A small contrastive image-text model, trained from scratch.
Model: 40-pixel images, encoder arch convnext, encoder norm layernorm, encoder activation quick_gelu, encoder patch size [2, 2], encoder depths [3, 6, 3], encoder widths [96, 192, 384], text encoder width 192, text encoder layers 6, text encoder norm layernorm, text encoder moe top_k, text encoder num experts 8.
Training: soap at rate 0.0013, batches of 256.
Data: 203450 training examples, 22.5 epochs.
Rows from block 2 of the image encoder of a small contrastive image-text model, named by matrix and row number. Rows with one number belong to one neuron. Each number is 500 + 25 x the weight over its row's rms, rounded and kept within 0 to 999. All counts start at 0. Numbers have three digits each.
After each neuron's rows are labels from the 100 images, of 14848, where the neuron reaches its highest value: "colour at peak" is the nearest of a few named colours to the mean colour under the peak. Only what is clearly more common there than usual is listed. The data: regions of photos with short descriptions (Visual Genome). In brackets: how many of the 100, against the usual share in percent.
# fc1: MLP up (encoder.blocks.2.mlp.fc1.weight, 384x96), inputs 0-95
# fc2: MLP down (encoder.blocks.2.mlp.fc2.weight, 96x384, transposed), outputs 0-95

fc1.188:531467463492516459465496498459476513513505514507499481490491496514536479501398495525503542510508551520480500507483515505523517539550526472510489466523502498507490523486477512511524426497499486487511487487494486489511588509485493494510502497515493500529488480500511487498460481499540492501
fc2.188:524525451485516507515490517465515485503525521520468526529527522508519515476494503521541546508499461487469474511515508483501514477507508460520558513484488543472466453529501480499496527441501520521504523492515457501493549518481506522471494503474493504484526510537499560518565500505525510481
colour at peak: red (26 vs 0.9)

fc1.297:499463452504517516505501504463507491496471554488471508516515468528496521498492491546513494527501571501466511494488479563470473512498532456503501500502504477484515463569488473517529481501518501522494504488483452471509484489480534539516530490429510508497497489471490520505491484475496495461
fc2.297:482483541490508533509563468535486494530544459545493511508492465513553525482519530513507518502518476531500480466535522478510515527512494486489492500502513513488495467447543500480502526496549514501517505536539478466491490513488465492499505468447504510520496515484502528513464552485527541509
colour at peak: brown (63 vs 30)

fc1.210:531464503519522497536494544528456486509520491501530508518480480460507500502538496526518408510472485504514499459508464525568481503520477476524506547478510495500508523492482461481507482503510500501496479535480481501471505471471483494490535477516473470511506510496475553516509488492503489438
fc2.210:518539516477469489447519513501529513452488510503465464471563512474498527514473519500524492487535527521517449517466502489494489545490488465508505496480506508521482511480506455481490530462485475495459508479497477498507494473480494523458526545523494516449457442519515507523485515493470500496
colour at peak: green (25 vs 0.9)

fc1.230:448530483487533474496497564511488480511532545515508449502470467471476512459473520518478482515505526538513436531532513510500508458465495506521499512516497519485508487489500475496527473494489503536461550460516528476510524491505536523510521497515522508502468518493487496490475461466518458516
fc2.230:500505477511511462540484511503500559454490498514502489471513495554515489482476508476489529502522479475501473512516445478535474506459473467526536460503491505526489498514501472503514530504501485517500458473472515479502473531509468532494481514539512523478469476448554522521540483515510450479
colour at peak: white (38 vs 6.7)

fc1.346:462516439509503583465504489491490507475497505471517522521526548499514433492519523514500449515495508489516498539499487469461477490515485520481505495498500507493508507501504509490494505485498490580479507507497498473506527524467492484518518495505497517484503511517510530516446507464495479578
fc2.346:508504528473518513507519472470482492521502512498522485445476568486463528467509536553513509504512510501517471480495496497468522559506551544543490512478511475488513500485532576497503485515473523500505523477468498530495509492517508518533506494510502507499530477522504439523541499531504495513
colour at peak: blue (42 vs 0.9); cyan (26 vs 1.1)

fc1.39:502581477526514485510519535530508499490501467481529525541492508512483494512510481522505466393528537519433477491502521507532442486494488499490520477489509508498515479469474500505511514500497525528532501494539497538487521495485515496438519494478476489504512512491491494515515490511493502485
fc2.39:474478514500517488525506482489521495499544474490535506509487501525511553466479460500527508552488468558492498503535471490500487531532495521498484529489502476493540485524524508516489437517513535501505552540558484510461518505483529488518505516483466481492494461473482504439493503495482513536
colour at peak: blue (28 vs 0.9)

fc1.262:484484476520501519501498578520508502472525464495466476507483485497486521504471506494480482532517526520499488522520517498470535433529518486487478506512477536485494494461503521516467486503512525489463495514514533490489473491499501563521547504580500499491504484468484531491509500476497487570
fc2.262:483504459443500492515554475507495501472469507503522471505465504496511503490527518447496503527517537492497481481481462528533445533496495499526514496516508482550520494516494477473525496463462487480494509487508548466514502536484439523524491512508504509519480520527544458484505554512496499540
colour at peak: pink (31 vs 10.5)

fc1.105:519460473496508526511504556494480502459479507506481495501528480473539465491520495492509506529491524486499416475482474501482545490513503406515530526473446492510530513493519513513446500500496475511562503492476501523490500487493512503490490498533504513480501480531503510515519535470494490484
fc2.105:527536541480514532513526502502508514463500512493481537474513517515535522523504512496530524513524494550520474486508519491502505500488480455503489470494521490519531498550509465476523499500459474538461492470504489496432571521507526510501519509502520470509477446513499515483500511508477570474
colour at peak: red (33 vs 0.9)

fc1.56:503504496517484467507509519523516465477530485464502501556487524549517519517514497483461536487501473477510538508503486551496477517480508501525493489532524503516468476483422530494497512502515507495532495431504512496494556481456494488488563501507487500535483507518486484475525483471529459495
fc2.56:527511480531526484478482510523518466489491496488521485511516455446529481500497441484525489495478546555521449454508461543554490522525536479540505477517505473460469521484532501503522500552527488494479508490466530509524488498511502496504521504525509549488498513505469489513526518508480511497
colour at peak: pink (34 vs 10.5)

fc1.170:473397451522536483484493518457461477522492529513518495484476492500505455476465489486501478506508498522482481542487512538505541541579500496484503497505501499507496509507504533487463503524491483506543479496506484508512509532472519500484458493497515459514479488471498489490521470479511472506
fc2.170:481509468491509503473507474481518479503499509517472500520490491491517480487520451481572533529474537487509495480482490475478485488498524473439487506550470516463466504487533463476457509501474509482537546499531506489496503480477480478498497511519488482447527539449478515535495527512516532535
colour at peak: red (40 vs 0.9)

fc1.104:492499484504478495503493487523497502514481481478526513508487527526529485515421495509489468478478541491535510508526495513519473482505522497472490538506475472500498525486501504497499485446523547467514516527534451522534440493458516504510446584493484511528488491503517458497474490492491523486
fc2.104:485469504556481514539513464522496540549487489497522528515512463519519493464520477489457493494495475537495482498480467489477495467504504465489522501498526508466500507517467560468532487488512529487483544505515463512504539474529546505511507550508544526462496481475540467492517490476493508481
colour at peak: black (33 vs 14.6)

fc1.122:475494454490510507492487517462506446475533516502497462474502511496517544498497465505501476519517533510559470479506486451464521467493501459517499499542498478505543510486506459496472497506484507510510466490496490459535495489471507550515501490556487487464493517508485545494513549507499449540
fc2.122:540483511518507454526519488517505489500471500522525509554506440557491465476519449492490528530465528552429500490479495515514502487504507486467513514500531487500513519508483509490480461513509458481513467483516510508504513557533491541506528538486514520479477520529495502477491515520467506479
colour at peak: pink (31 vs 10.5)

fc1.274:542493502493463497494512536510533512489507513473491510493518501489492512485521485485484474498476502490545517468535481503470507462469519455545484498526508514479483543455463498509482537453507514498420500509522483534515501462488452511512510534480550499472517474554535512513472517474502494514
fc2.274:459542494510472496523502507484503469494477520507533505463510533517509456469529521480488538510468491483542504454496517472486544482510487502494491489521528483505468539533494519511511456484524537489506567556489483491504512469519533513527531512469532526505508498518536485549546474497527500487
colour at peak: green (26 vs 0.9)

fc1.101:448500497501498477499487443482502508418499524504501453470504507488522479481503504535500495495530556517524487411503581509497473523489544507520497471506468540501480493501502496504482465493493509491520495494503497496488482519491510552485486495484502489518513501502485444489472492478510489506
fc2.101:519502469448463495481485524549493481465491471537509520516486512487500509479522513501501492496504467492479466475461451542485505492491529505523456448494531545425480486478527488520497503492499497514480513488508527530525479488477429475523493507478491494499453489512477505505549501518519491521
colour at peak: white (43 vs 6.7); pink (37 vs 10.5)

fc1.59:486490509495492543519500495504491512434538506482471499513533493479513493456574500496508438523507470526499491498504485517464522488549501509537510501493499499533528510488519477510485495532501514570428497486504501498517495497501513502500505506499507521496519499501520559504499500477475530576
fc2.59:502515474481474494501514484487494505475480466458556472498495514550548491506485503481487525484480515518515467459512502496495497521517477470472459502461465446477496484513506531506543535468463501523471501497480520464488474467512459526509493469487464488516503491476498443522468501503509485434
colour at peak: cyan (31 vs 1.1)

fc1.107:538497484470505484481472473507489451500520452500489491485508529476474480462497478452489505527535499506477461486513531497481493526454500501502507494529481485515557531509505512485456480456485503478505487493503505526490532539505504564496521495519459545472501486501454456471501490448531493528
fc2.107:505455537507549513488483535489498530459502536474482496516514498474478517494464482498571522477487523494514491492498501533522515457459483479487508476488501555481509458501485456492471478509456512485513539523513490500510525515449521510474463555507505497479478504480500531489554520513501525512
colour at peak: red (26 vs 0.9)

fc1.132:492496500474482608463482499513492527530479515521541508468504530477534475504482482517487482500513532489462524488466555518469487496517544515494520486509460512487482499489501484521486489501512516503470494455528503489508528539475522530474521506503518435458491499525509506486510496475513502532
fc2.132:478490542483470545526479487491524459552496494503535501493500494469519504488506473535526486512502493459496479500495483518578493456495536487510509513514539493505542509491521495459512451473518517506490506494485499512555449523499461542493521500502525500498450480541505519487500509479464464491
colour at peak: blue (26 vs 0.9)

fc1.36:520521514505531530504466451534509544471529478512534499499481531535460485540472488484536521531514500465469477533495489561530469524473514451510484508512531483505529477494521474468502474480511503512525509533496457486509491498490490509535525522507504486506496495549504489514481496441514525454
fc2.36:467477520486450495500460515511519459519461518553488475509487466467480529462525512462553504467513494540511527504493514492504519482500506484496524515514487484512504546518445485498519510478567503460505494492488479496507515538509527501465531500498554514461466488531532519515489485481490510471
colour at peak: white (35 vs 6.7)

fc1.177:507517480507526496494466489498430503537452516561516485499483532482518496505515473497545502529496509508523495490484470485484491469497492495481492505520508552603505512502512470461540479491500539519477481503492478529530514487486489484510524440476524532528497495513509501520481504506510498465
fc2.177:510500442486491506497498491510496459461458494490522495476516495456477488542524487527477469457485474520477497517473468512477442507473504483518485510457496529516512517501519453506512510525497515502507486506499444500510484505457508481524519578521493496517495448475468477469505462457490509501
colour at peak: pink (26 vs 10.5)

fc1.371:483477503519467527496495528453527470484504499507450487532473520485496520495463528498552524489530531490492490500506489445500464521506476445462521510476516478521471497492476501487530483468514479486516488517514519483473471497469514500519522559543535514497476538530507434478496537497504529495
fc2.371:472500482490502532501493477554478470476464487505501510550460483521479500513496492484503550480464479509460503522489534484489578492534510481501507511518514539497481546477494549473493499527526497474505472487526497526508467478521490496516558436496531496511495527494502478451505527485513500496
colour at peak: red (27 vs 0.9)

fc1.133:487480537497496518458491439525496510480507455473420488467492509494544471444468508489497460529524512534496507515516484518467490525495544478519517513516482484520488491485534474490489498511507489497527458451512484509526426514477497503501511492512524511514494479513475475516551496490512512504
fc2.133:505498491490465514491508534493491502468480512510503533505483497470488511473495519490518505472506518559515500548524497523498559476497513520475471475505485528481532493468464564494492534480531506499507502518454527505509548465516467487492472511507519472484496509553559455452473521488506518538
colour at peak: pink (43 vs 10.5); white (28 vs 6.7)

fc1.34:474480517537466486509451482508481472511468493486496500519498501514530520473467478490416506504494515493490503502479535494488474489503527472476496487459474528503470539509481509464465546509538468501509470509505510508498524497450460467470495560503473503528493486485461457485522486465473488478
fc2.34:502526465469535493519463492496468501469557508494522507487489479473503500486496504455555504481491538539523514484497490523507508513452472530506506551500505484453473475515534505514527528508533475521508505484450554499525490485518512532498493457498520517468507469517487559479508504520534494536
colour at peak: pink (29 vs 10.5)

fc1.23:521473474505493486490519498476498467502520470517480559503515511504474437482473535533500569450490527479503565492463489515477531507466496492516498537503524499505471501502494501505540504487488498494489495481496521542503540487444471530498496521515498556502526507510516473495540514498538464505
fc2.23:453528482508478480478478495475482504524488484474480522503478505506518519498522474506508519520517538502511461474494534509519486533477499464517550502495513506560478535503524470502513488512486522521517461492492554482533435555528522455481533466467514519492488475460503474482499539472511501531
colour at peak: red (37 vs 0.9)

fc1.111:516502461505516502460476482491493496481484471510526506433498442511503504480503518541468485473494503475491531527479531497462511495513485524484472523513465561498499481515570505486494458493497503502500495473498500487494515504468473500506540490468467503523519493570515450512521555488505491473
fc2.111:494473481483535526533493493504501508433468501524538492518536482505490494509532498511496492518487492530457473490455495498485498487531445503549507436460475522440488505454469474506508527473517490490481454486485518527481470521517502463489522490499453496504468519543502511515509513514518484509
colour at peak: pink (29 vs 10.5)

fc1.109:502535505507488520517503527563498499512539531466514505506520519483506492452505504470505462438496486514471506432500487498473445464488481507523514519534545500507526470544479478479524513430489512522493495469508508490488515506482517470484557491485499545496499490481475511512468522505491490492
fc2.109:478478479513507509476521492464469477518511518463513473493477490511483462510512491492528475485515487481514522511521526469458523534535484506514430506504449486494471502497543507514475478511497543549487559488471513502475549486514484522535479511498479521491504478493450461539497497498550465494
colour at peak: black (42 vs 14.6)

fc1.18:492471506512487498490453470492500487486512490467517495453486489476491493496552501515397520507494553466502489525487488540507524485505509482509514510495485459484464483455516499490486503496474496497544510469406495531535514498491491485515525507533510496478503523507528505498493513498511458508
fc2.18:527495497545477473466460503481481520476529566471525489459458504505520493506531494486503497470473517514516473528492495527518491501537507527530522500481469576464513494509485521517456514541508481511460489520492504516539497480526563480522521465533495496546506511492507491503516500517476496525
colour at peak: pink (27 vs 10.5)

fc1.130:485511493512492508493531491532511484502537518533487509492511477528494485483468504482427489494504505518506494498505491516522473498508494503501514489524573482421487446494527502579497486482466456507469508474504498480476490496472499514508499510495468504456507486505425499485496487494504552486
fc2.130:506551503509543489502508512506492487503521501493490491530508539503502466518536515501498470478481504476518526492470487520482478505526527492515499512492485466523526480558551511586513503512458485518526508510509507442468507504512460508528507501497462490473512482491420494534446498519500509503
colour at peak: brown (66 vs 30)

fc1.363:469520498538519499492525490490441485475531525515532468509528503504502517526489509507502569525525556500495536475478506521557529518512546497523517495461510505480521492486462488487506456484468507465522493507524496507464526524468514559478541496514510522515470497499504469513508490472535516471
fc2.363:470450483512525509464503481486529511484501501466489489518504512474515474519509490472490506510534503551484452488454549536472505493514543507509508545468475555475489488488479485466470532481520490461546502487507497507504527506494492487513512502503489488478482483506513457536504513484572497564
colour at peak: red (26 vs 0.9)

fc1.192:436509495503532477552511506513504475508503474494502514499480523481504486504478508483484495469545523527503506471448515537506548454511459518498492471490506473518499490520436516487486522501536501462510517472475543500513522507483486483487488503510485493453529511462477546495465519475451499553
fc2.192:508533488516522525505481503493509504469546520492521482488533534483507470487508523489490532498489457500509488481483516431472514502492460510543484452466480488527509463485533498547542456490490495451503419543495512509526525515523488477498494472486491497499533463513498473468506494510525490509
colour at peak: white (43 vs 6.7)

fc1.33:509467494514500477414497521480486497510505520510509499495491487517500522496524489506506509412503503529394490492504496515518445495525532407493495467495515515483486499508493509484523513490496514512514497490517525525512531500491511510502503499502483509512470504502483491504444523501512507493
fc2.33:452465544457534476561508489482497473500498494500500499523472531494478546508503444505496483529478472495526498522496494491536539500477498504486467519506536477488500509461487531473475519545494488499516503508452503463488487481532517471475483475542505491478472531438503531515513486534521501469
colour at peak: blue (32 vs 0.9)

fc1.258:464480494531498494487509520489461388521521470483477526503481518487531501497470529455521504499474581493506528475466457438523507524503520515501482521496526510494491552484498507503524506498485506456511484487494495504487491498508485520512504486502496474471490488504502452473514498467510491490
fc2.258:462505488466486522495483497499532508497427522494502499480502494515506484533502525477517518558499526500516471458504507508504494524462504523495537487490462533543461527432477529476502515499500539470480525532530480503511527496443526523530514489519526481533533482487534494504480522493538478516
colour at peak: red (56 vs 0.9)

fc1.46:523527519514512515505505496514520480483435484477491486532493518543500544515485508508485494427485552485519500545532535466484498570498517515492519485472524499473512518504496540505484506490490511476484457492560521520505480516484484476502540476510560512459483504533477504486496491478514484496
fc2.46:494494471491447474531506496506519482492533517534528500432519532478498484525538530523491502471504475529532522534542513513481497477499527495527488529492491516471493495492494493505486540478442453475542506499490506524515549508554452475519486489505504497519474473463509462491514487499499542534
colour at peak: pink (28 vs 10.5); white (25 vs 6.7)

fc1.159:511513477485491480499474534488488494544483507530505462504492502516511487551548461500522476500486507504471458523512473514481487424478503445520505521547525514535498539486510491472450486491525504485516484517483506510473509498476496508510501545521517515484473512473455451502523505440529530494
fc2.159:505483507503533527504513461515520526469542506510478493477486495436551506537501479518523467503498510548599467485518488520522498498504521487480545502537506480507492532513481492471515532513491503483494485512460494510525507496511494520546524491533518494474540532472490494538544509524495504490
colour at peak: white (35 vs 6.7); pink (30 vs 10.5)

fc1.112:501495503455525495508481563523509469502507488496508509513489512478489511528508497528516470514514493492515519474516522516480555449460494456414470477503488462480494498519492512493458491484492484515486508477501515507492514524501461497533510472593477501528500508475465472527492511483485517526
fc2.112:495521489474472504523497498488487450475500455457502500465509493521515530487519498476476494493492560556478505480449458475520473500514500495471464478475482494500549486540498500524540466483475465520500504502506505485480504524515469488559489515470497508458481508509509481529489527542461524456
colour at peak: white (25 vs 6.7)

fc1.153:515509494513494477480559498494522518490504491505490504528390496505531492506489475545440485494513457502505497482502520513434495524526479499507507526511524519512487518502519489572500513479499500524483560506510490477477506495492481493498504507493485479506491497503451472496491497503518488434
fc2.153:512503509546497494517562521501498539495527561497495473540527469495537497484514509524560471472514511511525490509457470531502474477482509522519514482507512510502509523485501497557456508536491498533513477514515498506524516508523492509486516519505498496522524551555468517520530494516459448532
colour at peak: white (25 vs 6.7)

fc1.195:503497519527481518521436496483489500470485496469525534551481471520519515490516499498461514529545553502500541509467516528528533481485490495473492495486507450474506513496467478530549475483478490464519460473458482541488472521470509502502538482486510501476491520505527489472487471510514508557
fc2.195:521467493453541485485452474506508524490539540461532444476466519484516457492474510500526516508525500474470491521483525494525497567490496497525518502482479516505495516533500481518487556520513494469491451507474481531511495476533508504484489465478471523556517512517534501485527487499485495536
colour at peak: grey (63 vs 31.9)

fc1.144:499496468494520477510499506480525461498532471507484539521491513432508473524523571502496543499502520486511513516527498487555531533528472467518498526506505487519520520505533508497511475461501449443482533507504490495468509521448526469459535476512513513482529498517508461492487475496495494473
fc2.144:477510497506512482445478500489520481532444478479486508475510487500529526510523465503504521481459518513512513469471480530497486527521478529484476561492484473539424525560470467491487482508491537497472534484533481521508478461495514495481511507512520511527515487475518464540473498485496497469
colour at peak: brown (61 vs 30)

fc1.256:496540471456494505488511488507531432511500439491492526516508498471561492487515508457493480508509488487510471498492498433510455494501522498522506556517520503488494545471522499491507475473494516471482484442476517519506470525475486534464521489564505518495497500516460491512514492487510499482
fc2.256:489463470540503492476493485486504513500473514518473486514522498503479466524488512536558471534468481493501454501462493462491490488461516480482536492539524546538494476475481453460498531535509521500483491493520497520516523492448488487448469528478474476537516538475462526499507490515518477504
colour at peak: green (34 vs 0.9)