From a checkpoint of a small contrastive image-text model.
Model: 8.73M parameters, 40-pixel images, encoder arch convnext, encoder norm layernorm, encoder depths [3, 6, 3], encoder widths [96, 192, 384], text encoder width 192, text encoder layers 6, text encoder norm layernorm, text encoder activation gelu, text encoder moe top_k.
Data: 203450 training examples, 22.5 epochs.
Rows from block 3 of the text encoder of a small contrastive image-text model, named by matrix and row number. Rows with one number within an expert belong to one neuron, the router's apart. Each number is 500 + 25 x the weight over its row's rms, rounded and kept within 0 to 999. All counts start at 0. Numbers have three digits each.
After each expert's rows are labels from the 100 texts, of 14848, where the router gives the expert most weight on average: "tokens" is the input token at the peak. Only what is clearly more common there than usual is listed. The data: regions of photos with short descriptions (Visual Genome). In brackets: how many of the 100.
# router: router (text_encoder.blocks.3.mlp.router.weight, 8x192, trained with AdamW), inputs 0-191
# up: expert up (text_encoder.blocks.3.mlp.up, 8x96x192), inputs 0-191
# down: expert down (text_encoder.blocks.3.mlp.down, 8x192x96, transposed), outputs 0-191

# expert 5
router.5:462467508495540513516503522493508541462541464521520503510525535529481511475515458455527482470448528534517522503522509490457517493515505485462481472485516461504492520502458457494534525560522507514495459486499499507457477476523529498508483464482519527506491470524488534472524479459506476486460482469477460466463498495505481480498510492507501548504484480493469514535534465498508464538493490503508509525506475498542496481485525514484483523547491465514523417456478527518510528497494519523522499508482518453543483492509530511477497486547530504500533514501487529481533534500522484509
up.0:539475539493520523549506492524447463516508458529514412476538456496489472508504466510480477545482513476509486529501487493495505484488522530526497459487512490531493462489513498478483520527484509503508525529485511535480501466502479535446513513501456501522481471515506527504493446492504463524538546523501468490481489502484524481537513497509536496462471485488499519497506470562473510485516481509467486521507488470446526534480479456504513523531485499487465569483462473501534433503512460487468498495523495496511480477478490509501495472505503528505517483498521510504479503529469494478
down.0:509462524509498510504492503517521516496517522478496464480493516542517531500484501516489491492486518482533548490491507520504541502547498482441494444487494550464497490492508505532529497486528513509550497545552473454541506494535502500560507465531513486466471556522484509501522491464486501515517485497486488476464492508514536444535497492459533506511540505504504527483523519496524544502497558478522458521488482466511477475459470494511546469480489497532454518535511487490476503512498506520498464478477500528533489493476504517513530510501507458489451502509476541544510480466494449496
tokens: "r" (43); "a" (28); "l" (19); "d" (10)

# expert 0
router.0:526507496464521472484481520518467492516501535501480470499520475484499503495476466493479495519545464469486440485452518553542510496501467499510471548497483526519477541530529508507482473471482499474505495463493490507486524559503482515466484467486500481503506527454515477568464483493522472484512525463506512487555498483491500493516485480468478468497482521501529528497535519545471521517509509494464531467492491512485516539522487471487521479487523541493487520505482488477452516528531496495522530549508492500459457514465531515505473556436496481549514501487539519506509493499510537503
up.0:487502500497440482503483527466509503476545564455476482483494472488514520493513495490474518500533452525500509476515469489474499477509482480511459489484538495474457489504521482525464489497496499514490510501496445502546501489514521504535518529488520455526509502570487477507462497539496502492511525532539475545508530503515557520510510460497521489480487531498477496517480489541517474475530502482538483475482501479514514464500484493513439516551452497475444520538502500511486507498516507478468519508436518528479529486478499463519468459503503492518511468464451511519485478478533503487
down.0:498487494489505471545480491499530514503471511496528492511510496500448447523509474511496561502500510514504510539486495504526441450517489468497529519464497524502490525504480503553509489499516498500522495491496541466479491517472532499467489529546499485476472568497516494482503488479519480535505523512522514456513486533502477452455449492547505458508543536527481488490501524492473548542498507478512490508501489477492482509465456495475541542480466529500516482517497514538540538453539502532532533515534466466474498484509514493495462513477475493472461499487529520517520511538523505497
tokens: "w" (68); "p" (19)

# expert 7
router.7:484536525482488540523531467495520472512479499460490534534491511521483454525485527478519484498498535490494456541472508490517545563514535450549496504535479498455501448510499543490527470493549481517500518491462490508486489494491480491477519533523511518494485499510480456504485503493497530533497529461513463526481472517487468504476475505519517527497528471458489509541460501471521514517498517492526467485442506483493504494464543509524505494482516491461527548535477500480526487549492462469523485441514505532498537507526531464520528501496509473463494516519483491499465500475468496509
up.0:460449472539503485480452529462494483461531465444484486502454496483483511511470517498513485471496502513516474484526500474493490506544493477516451494473492491493495482496515502517488527484493473455467482497471499555485517525497498472488514494480542489439481485518524495481524506478492547515525514503506478508540549469526530501543536533507515511549559563492534515474485477504471518517509538505502526476497490480495501513515480517536510470471528509487493499504513467528489516537494523513463498497523475486457518554535528480532462473523457527533507463497502482484477489518483490465
down.0:501481542515500498481468462465523486548484492515500526531505530526530519512476492467492480555533534517506494502491488512518521486507511535477497472542493485515469474497513520506539516504468513499495470509485517484430511550494530492473498524500567511523486502509454450514492473531487538518504522486461511483465495471458486471521524485507499495468470504480501525484506476506505525488551473507554460500504491520484475535468488499516525512486526494464473487477508468503512505471468476561495528498442519524490510480483525506498490551531486494514535525517486453460522554498508467459
tokens: "s" (100)

# expert 6
router.6:481516490496452473510496494476500527503530536503516535464499507490468526488506520569526507493500510444481516508579479542458523500515499536509515496545530534531526464497503515503520519511473520475525522540555509495493515489551451506486515469500508487551441514511468504484492487501503446471472488505473499557489458486494480520500479528475473501477501500508504481479449478523521484483503539488526470497502476479493469529518496537460489514436488455527490476524541509506498528499504518505472489501483536496469516500507481490516526492513505509522505490486524515443515504494467492460
up.0:482492489534544512499530500489491509455543508511528514482462490507525537507472529512527520540509512514498494519506491490499579501534499498479524488517446454482494524522522523513532484523497483490461522531524459511556475492522534500500456563518503500516506483481486476452495478488507513483503481527518504506497460511497465461490507500504520438461492536479472514507550478531509462534502498522485508527545505541474486489587515483496487494523460550468483478498494515490525453541525498484503511500486489466503497476529531511495482493472511484514501540473513510479539498504501486469
down.0:505478506505529479497468519496497521505533446479506527462489523532482533510487501477473501435529501504512525540506522498466496489476497526545549530545515457505495500501450506490519512521530528482477455496538526493487486509492493505565513510542478468483517502516508519506482502562491477468503486480517503520493546497481457516493521532510469487493474537480505533506521536479456558521436538524504523516500491515485488550500511477473530467488506466486526506466503505497506533481468500471497468530501503525488482499446464467489516484474484510511523476474522524528490493518535536546
tokens: "k" (98)

# expert 3
router.3:502510486542526493527471507480505498473522483540484507494505482493501506504514545491490522491471484504484524474499479504504491482502526555475513475519487501457481495556532513510457496483528487513472490467493481441509544504459554478485500565492527461501503521503477500466520512527463537509477464503498497512511532495504514524469517485521473537473509515542476494491486527555524516498494499488468517475509517499491493537439474467549478477498492541486494534476555505504493492498473436484508544514511495529537520480496421525488498513478529485498498477538525505492502442507468473503
up.0:530521438494503503492527493485476535464521512508514498461425484467493496466504549496490473494478510502520541489465504468536465473501499497488496476467511479521497530504520520503513484497489524522503479490466527507461510479484505460527501486487503470505466489471464492501489507510491533511528512518491553530495566494511575527449490551528551478491509492508499499423470526455480480508522523518535510535483480499545473493495531499511498488488474463510476486540535508468485491476478509522500476492475504460515524492488494464537530543499533509494474488474492487476503506524528505468
down.0:519532533535501510480461516455534521495449475453498518562485488480496486476438505551496471505473505530500472501522440530473481509522508469480526502482557479540518485505542487504470549535493453492501505496515482489474538497504519489512525486557503511491486496501522491532469453523508507493478520495465519480539506497502490469481483526493528476471527497506479506508520493492523454523455480487488475491490515536489555504522480487534469500474523487512530508460517481510494519510520516519459500484495468483537508501555534491487501537539513502506525532533535519496462481467492470508
tokens: " " (94)

# expert 4
router.4:527504499496540476530482456485477456503501508513498474494491538533509526478520479474514521486505482495535477479518472534525500488497515526490515488542473539501541466461498517497472482517487524504483526492456524526495512482525517517515493525536478518524522466530562500450513534538483473483511501495544476473533465524483545476509546484518507500518506474426514529496490503461527512479495514490533490510526454506442446466455486462466497488488455496499482499546512485479514482464513496527493456512512533505505526456493461483504527524502500529483469496499504464513504505477520546515
up.0:516493504562489472521497494472490548508497484517497512488528477455476507472474488495510537504460508519471501481484502484488476508496523503517489519495503504454523484497496485504527472415483506521473516480503451508485508532499527507526487530509504487507509509467520463514510474465475500543475501511528495468501525506493550504531522516502497494505516509472527511446565526511538488491460494500527484470496460508515463492445492538497503488509554477532542475483498502474460501495504468477516531508468465456503487494488495440518468526438515477530476515508531461555519521475485487457
down.0:430473532499524486496491474509474460456472499497483474470486507524472459526521560502481536509539496506529474510484460558487517439497534507493528509532498499510478518510470475515469492521504461514479511498499497517478518477488504512512525489464489529480482499472549549499484505503459482529535497523465485510534536549496524522453525512541490478471519490517489513526448499487477490478520502526478491518494527485501507489485438492523443550532480470483486491508507522471474495463472506497508480468521553518519510480493519506502510528487488526573492483490504524521480501520483496508
tokens: "e" (99)

# expert 2
router.2:488529528526482486501492497506518448528498446481526535493481465465539501527537498524535506506536514497505525470487521471516489532509499510518519510472513501487501533463479495487500529474467527470490507543518463529510487516476548509520533505528485521479521498504499542500485521510543512530493513531483521460467518470494463546490512478488505470502501471531479477455459520444465484474524460482531503493496537512478527462565458535517498489516523505517524512481498507475536519505448514513492510486517439521512482501488470500515508476468497560452505456484470502484479484519491475543
up.0:488494483480494501490514494488516565507465518477529488490498516481456512491540470517491487513517492525506516547488532519481466526485537533463486543513526505491476466472460553524504524475487532525489526489500493481464505488443487516554517493476508483539472489495517557477493496486469477494490483499492462513529491535484496505484515516529442540488492491497507515502456480484473479448503507494488486509494506492522524463478536498537519485495545508474497475444486540553501503545461497494485523466459465524523470488465507492484485512499485495457524475471420470492497512473509499491
down.0:460528468521495489476497492521480474485503492495496509533464516528483499513540520470486530485511484485513481491495515480519521503487509493488480498503475515483537475487500476493486512500516506516480486535502497489455528509497506490464512552556502520486502482479477468548511554483493490489502493520552495556538473491471542514461540502489514469516523565505496489460510511476496513542522509473535515519537489520468532539487526545480531520506473506565536486461507487497515480430498481538536523500486502465463506485566475547501472490487513455520515449478507480488486518516529485521
tokens: "u" (53); "m" (21); "o" (16); "b" (8)

# expert 1
router.1:535477488492472506448497500532523512484461533483482482512519507498514497470446521499446485558499464521500517511492492469475441477479473505488508484456496498515516494491515478513486487491484446491522496503539517479526495500482430487519463487471501472470494518514507471515545515520465531505546511555522549517516533515526534473526475532494546475505512566493535480487517495503483528479507450556495487536536497516531478517521528459488530504517514516490474534506487501533494470455526522509465494482518518514492519539528512496518480476520483473486486494512493468541491504510518519481
up.0:539517516489514466509471543491502505448498491495506458516493494498518434518512495501452484456464526545472531484591524490495487465490493480463543490491514487492470444489457516464516495514496530473488496513417513511516554514527505548515497489520449521523544522514504530513516501542505462497487523476498488491510490502490502498512473524529492488531499528460512502478496511533457534504487519525448472535509514491514508493491506514510499480475510482520461480502497457493509532469468537483515503489490527489470474510502529482483496467505526537474521496531496472502496490457483494490
down.0:467510482511513499520495514514494515537538513507513490507516495534480542455531519486555467509463510514498456505518512463485495482463475542534513507518514464448472477463484546520523464526517484498521499486513460474525504502517516445488505505473547501492445522463488481532490504452521519522473494543513470519480474521467490505502503492488491490506492491487506488478498530449517531494446506492523517519442469491508492494492508512442497476515534471508532525539476526475471443473529507501508448534534487491519473497479537483495459498504505521530497531522508494464462537501528521499
tokens: "g" (46); "t" (27); "c" (12)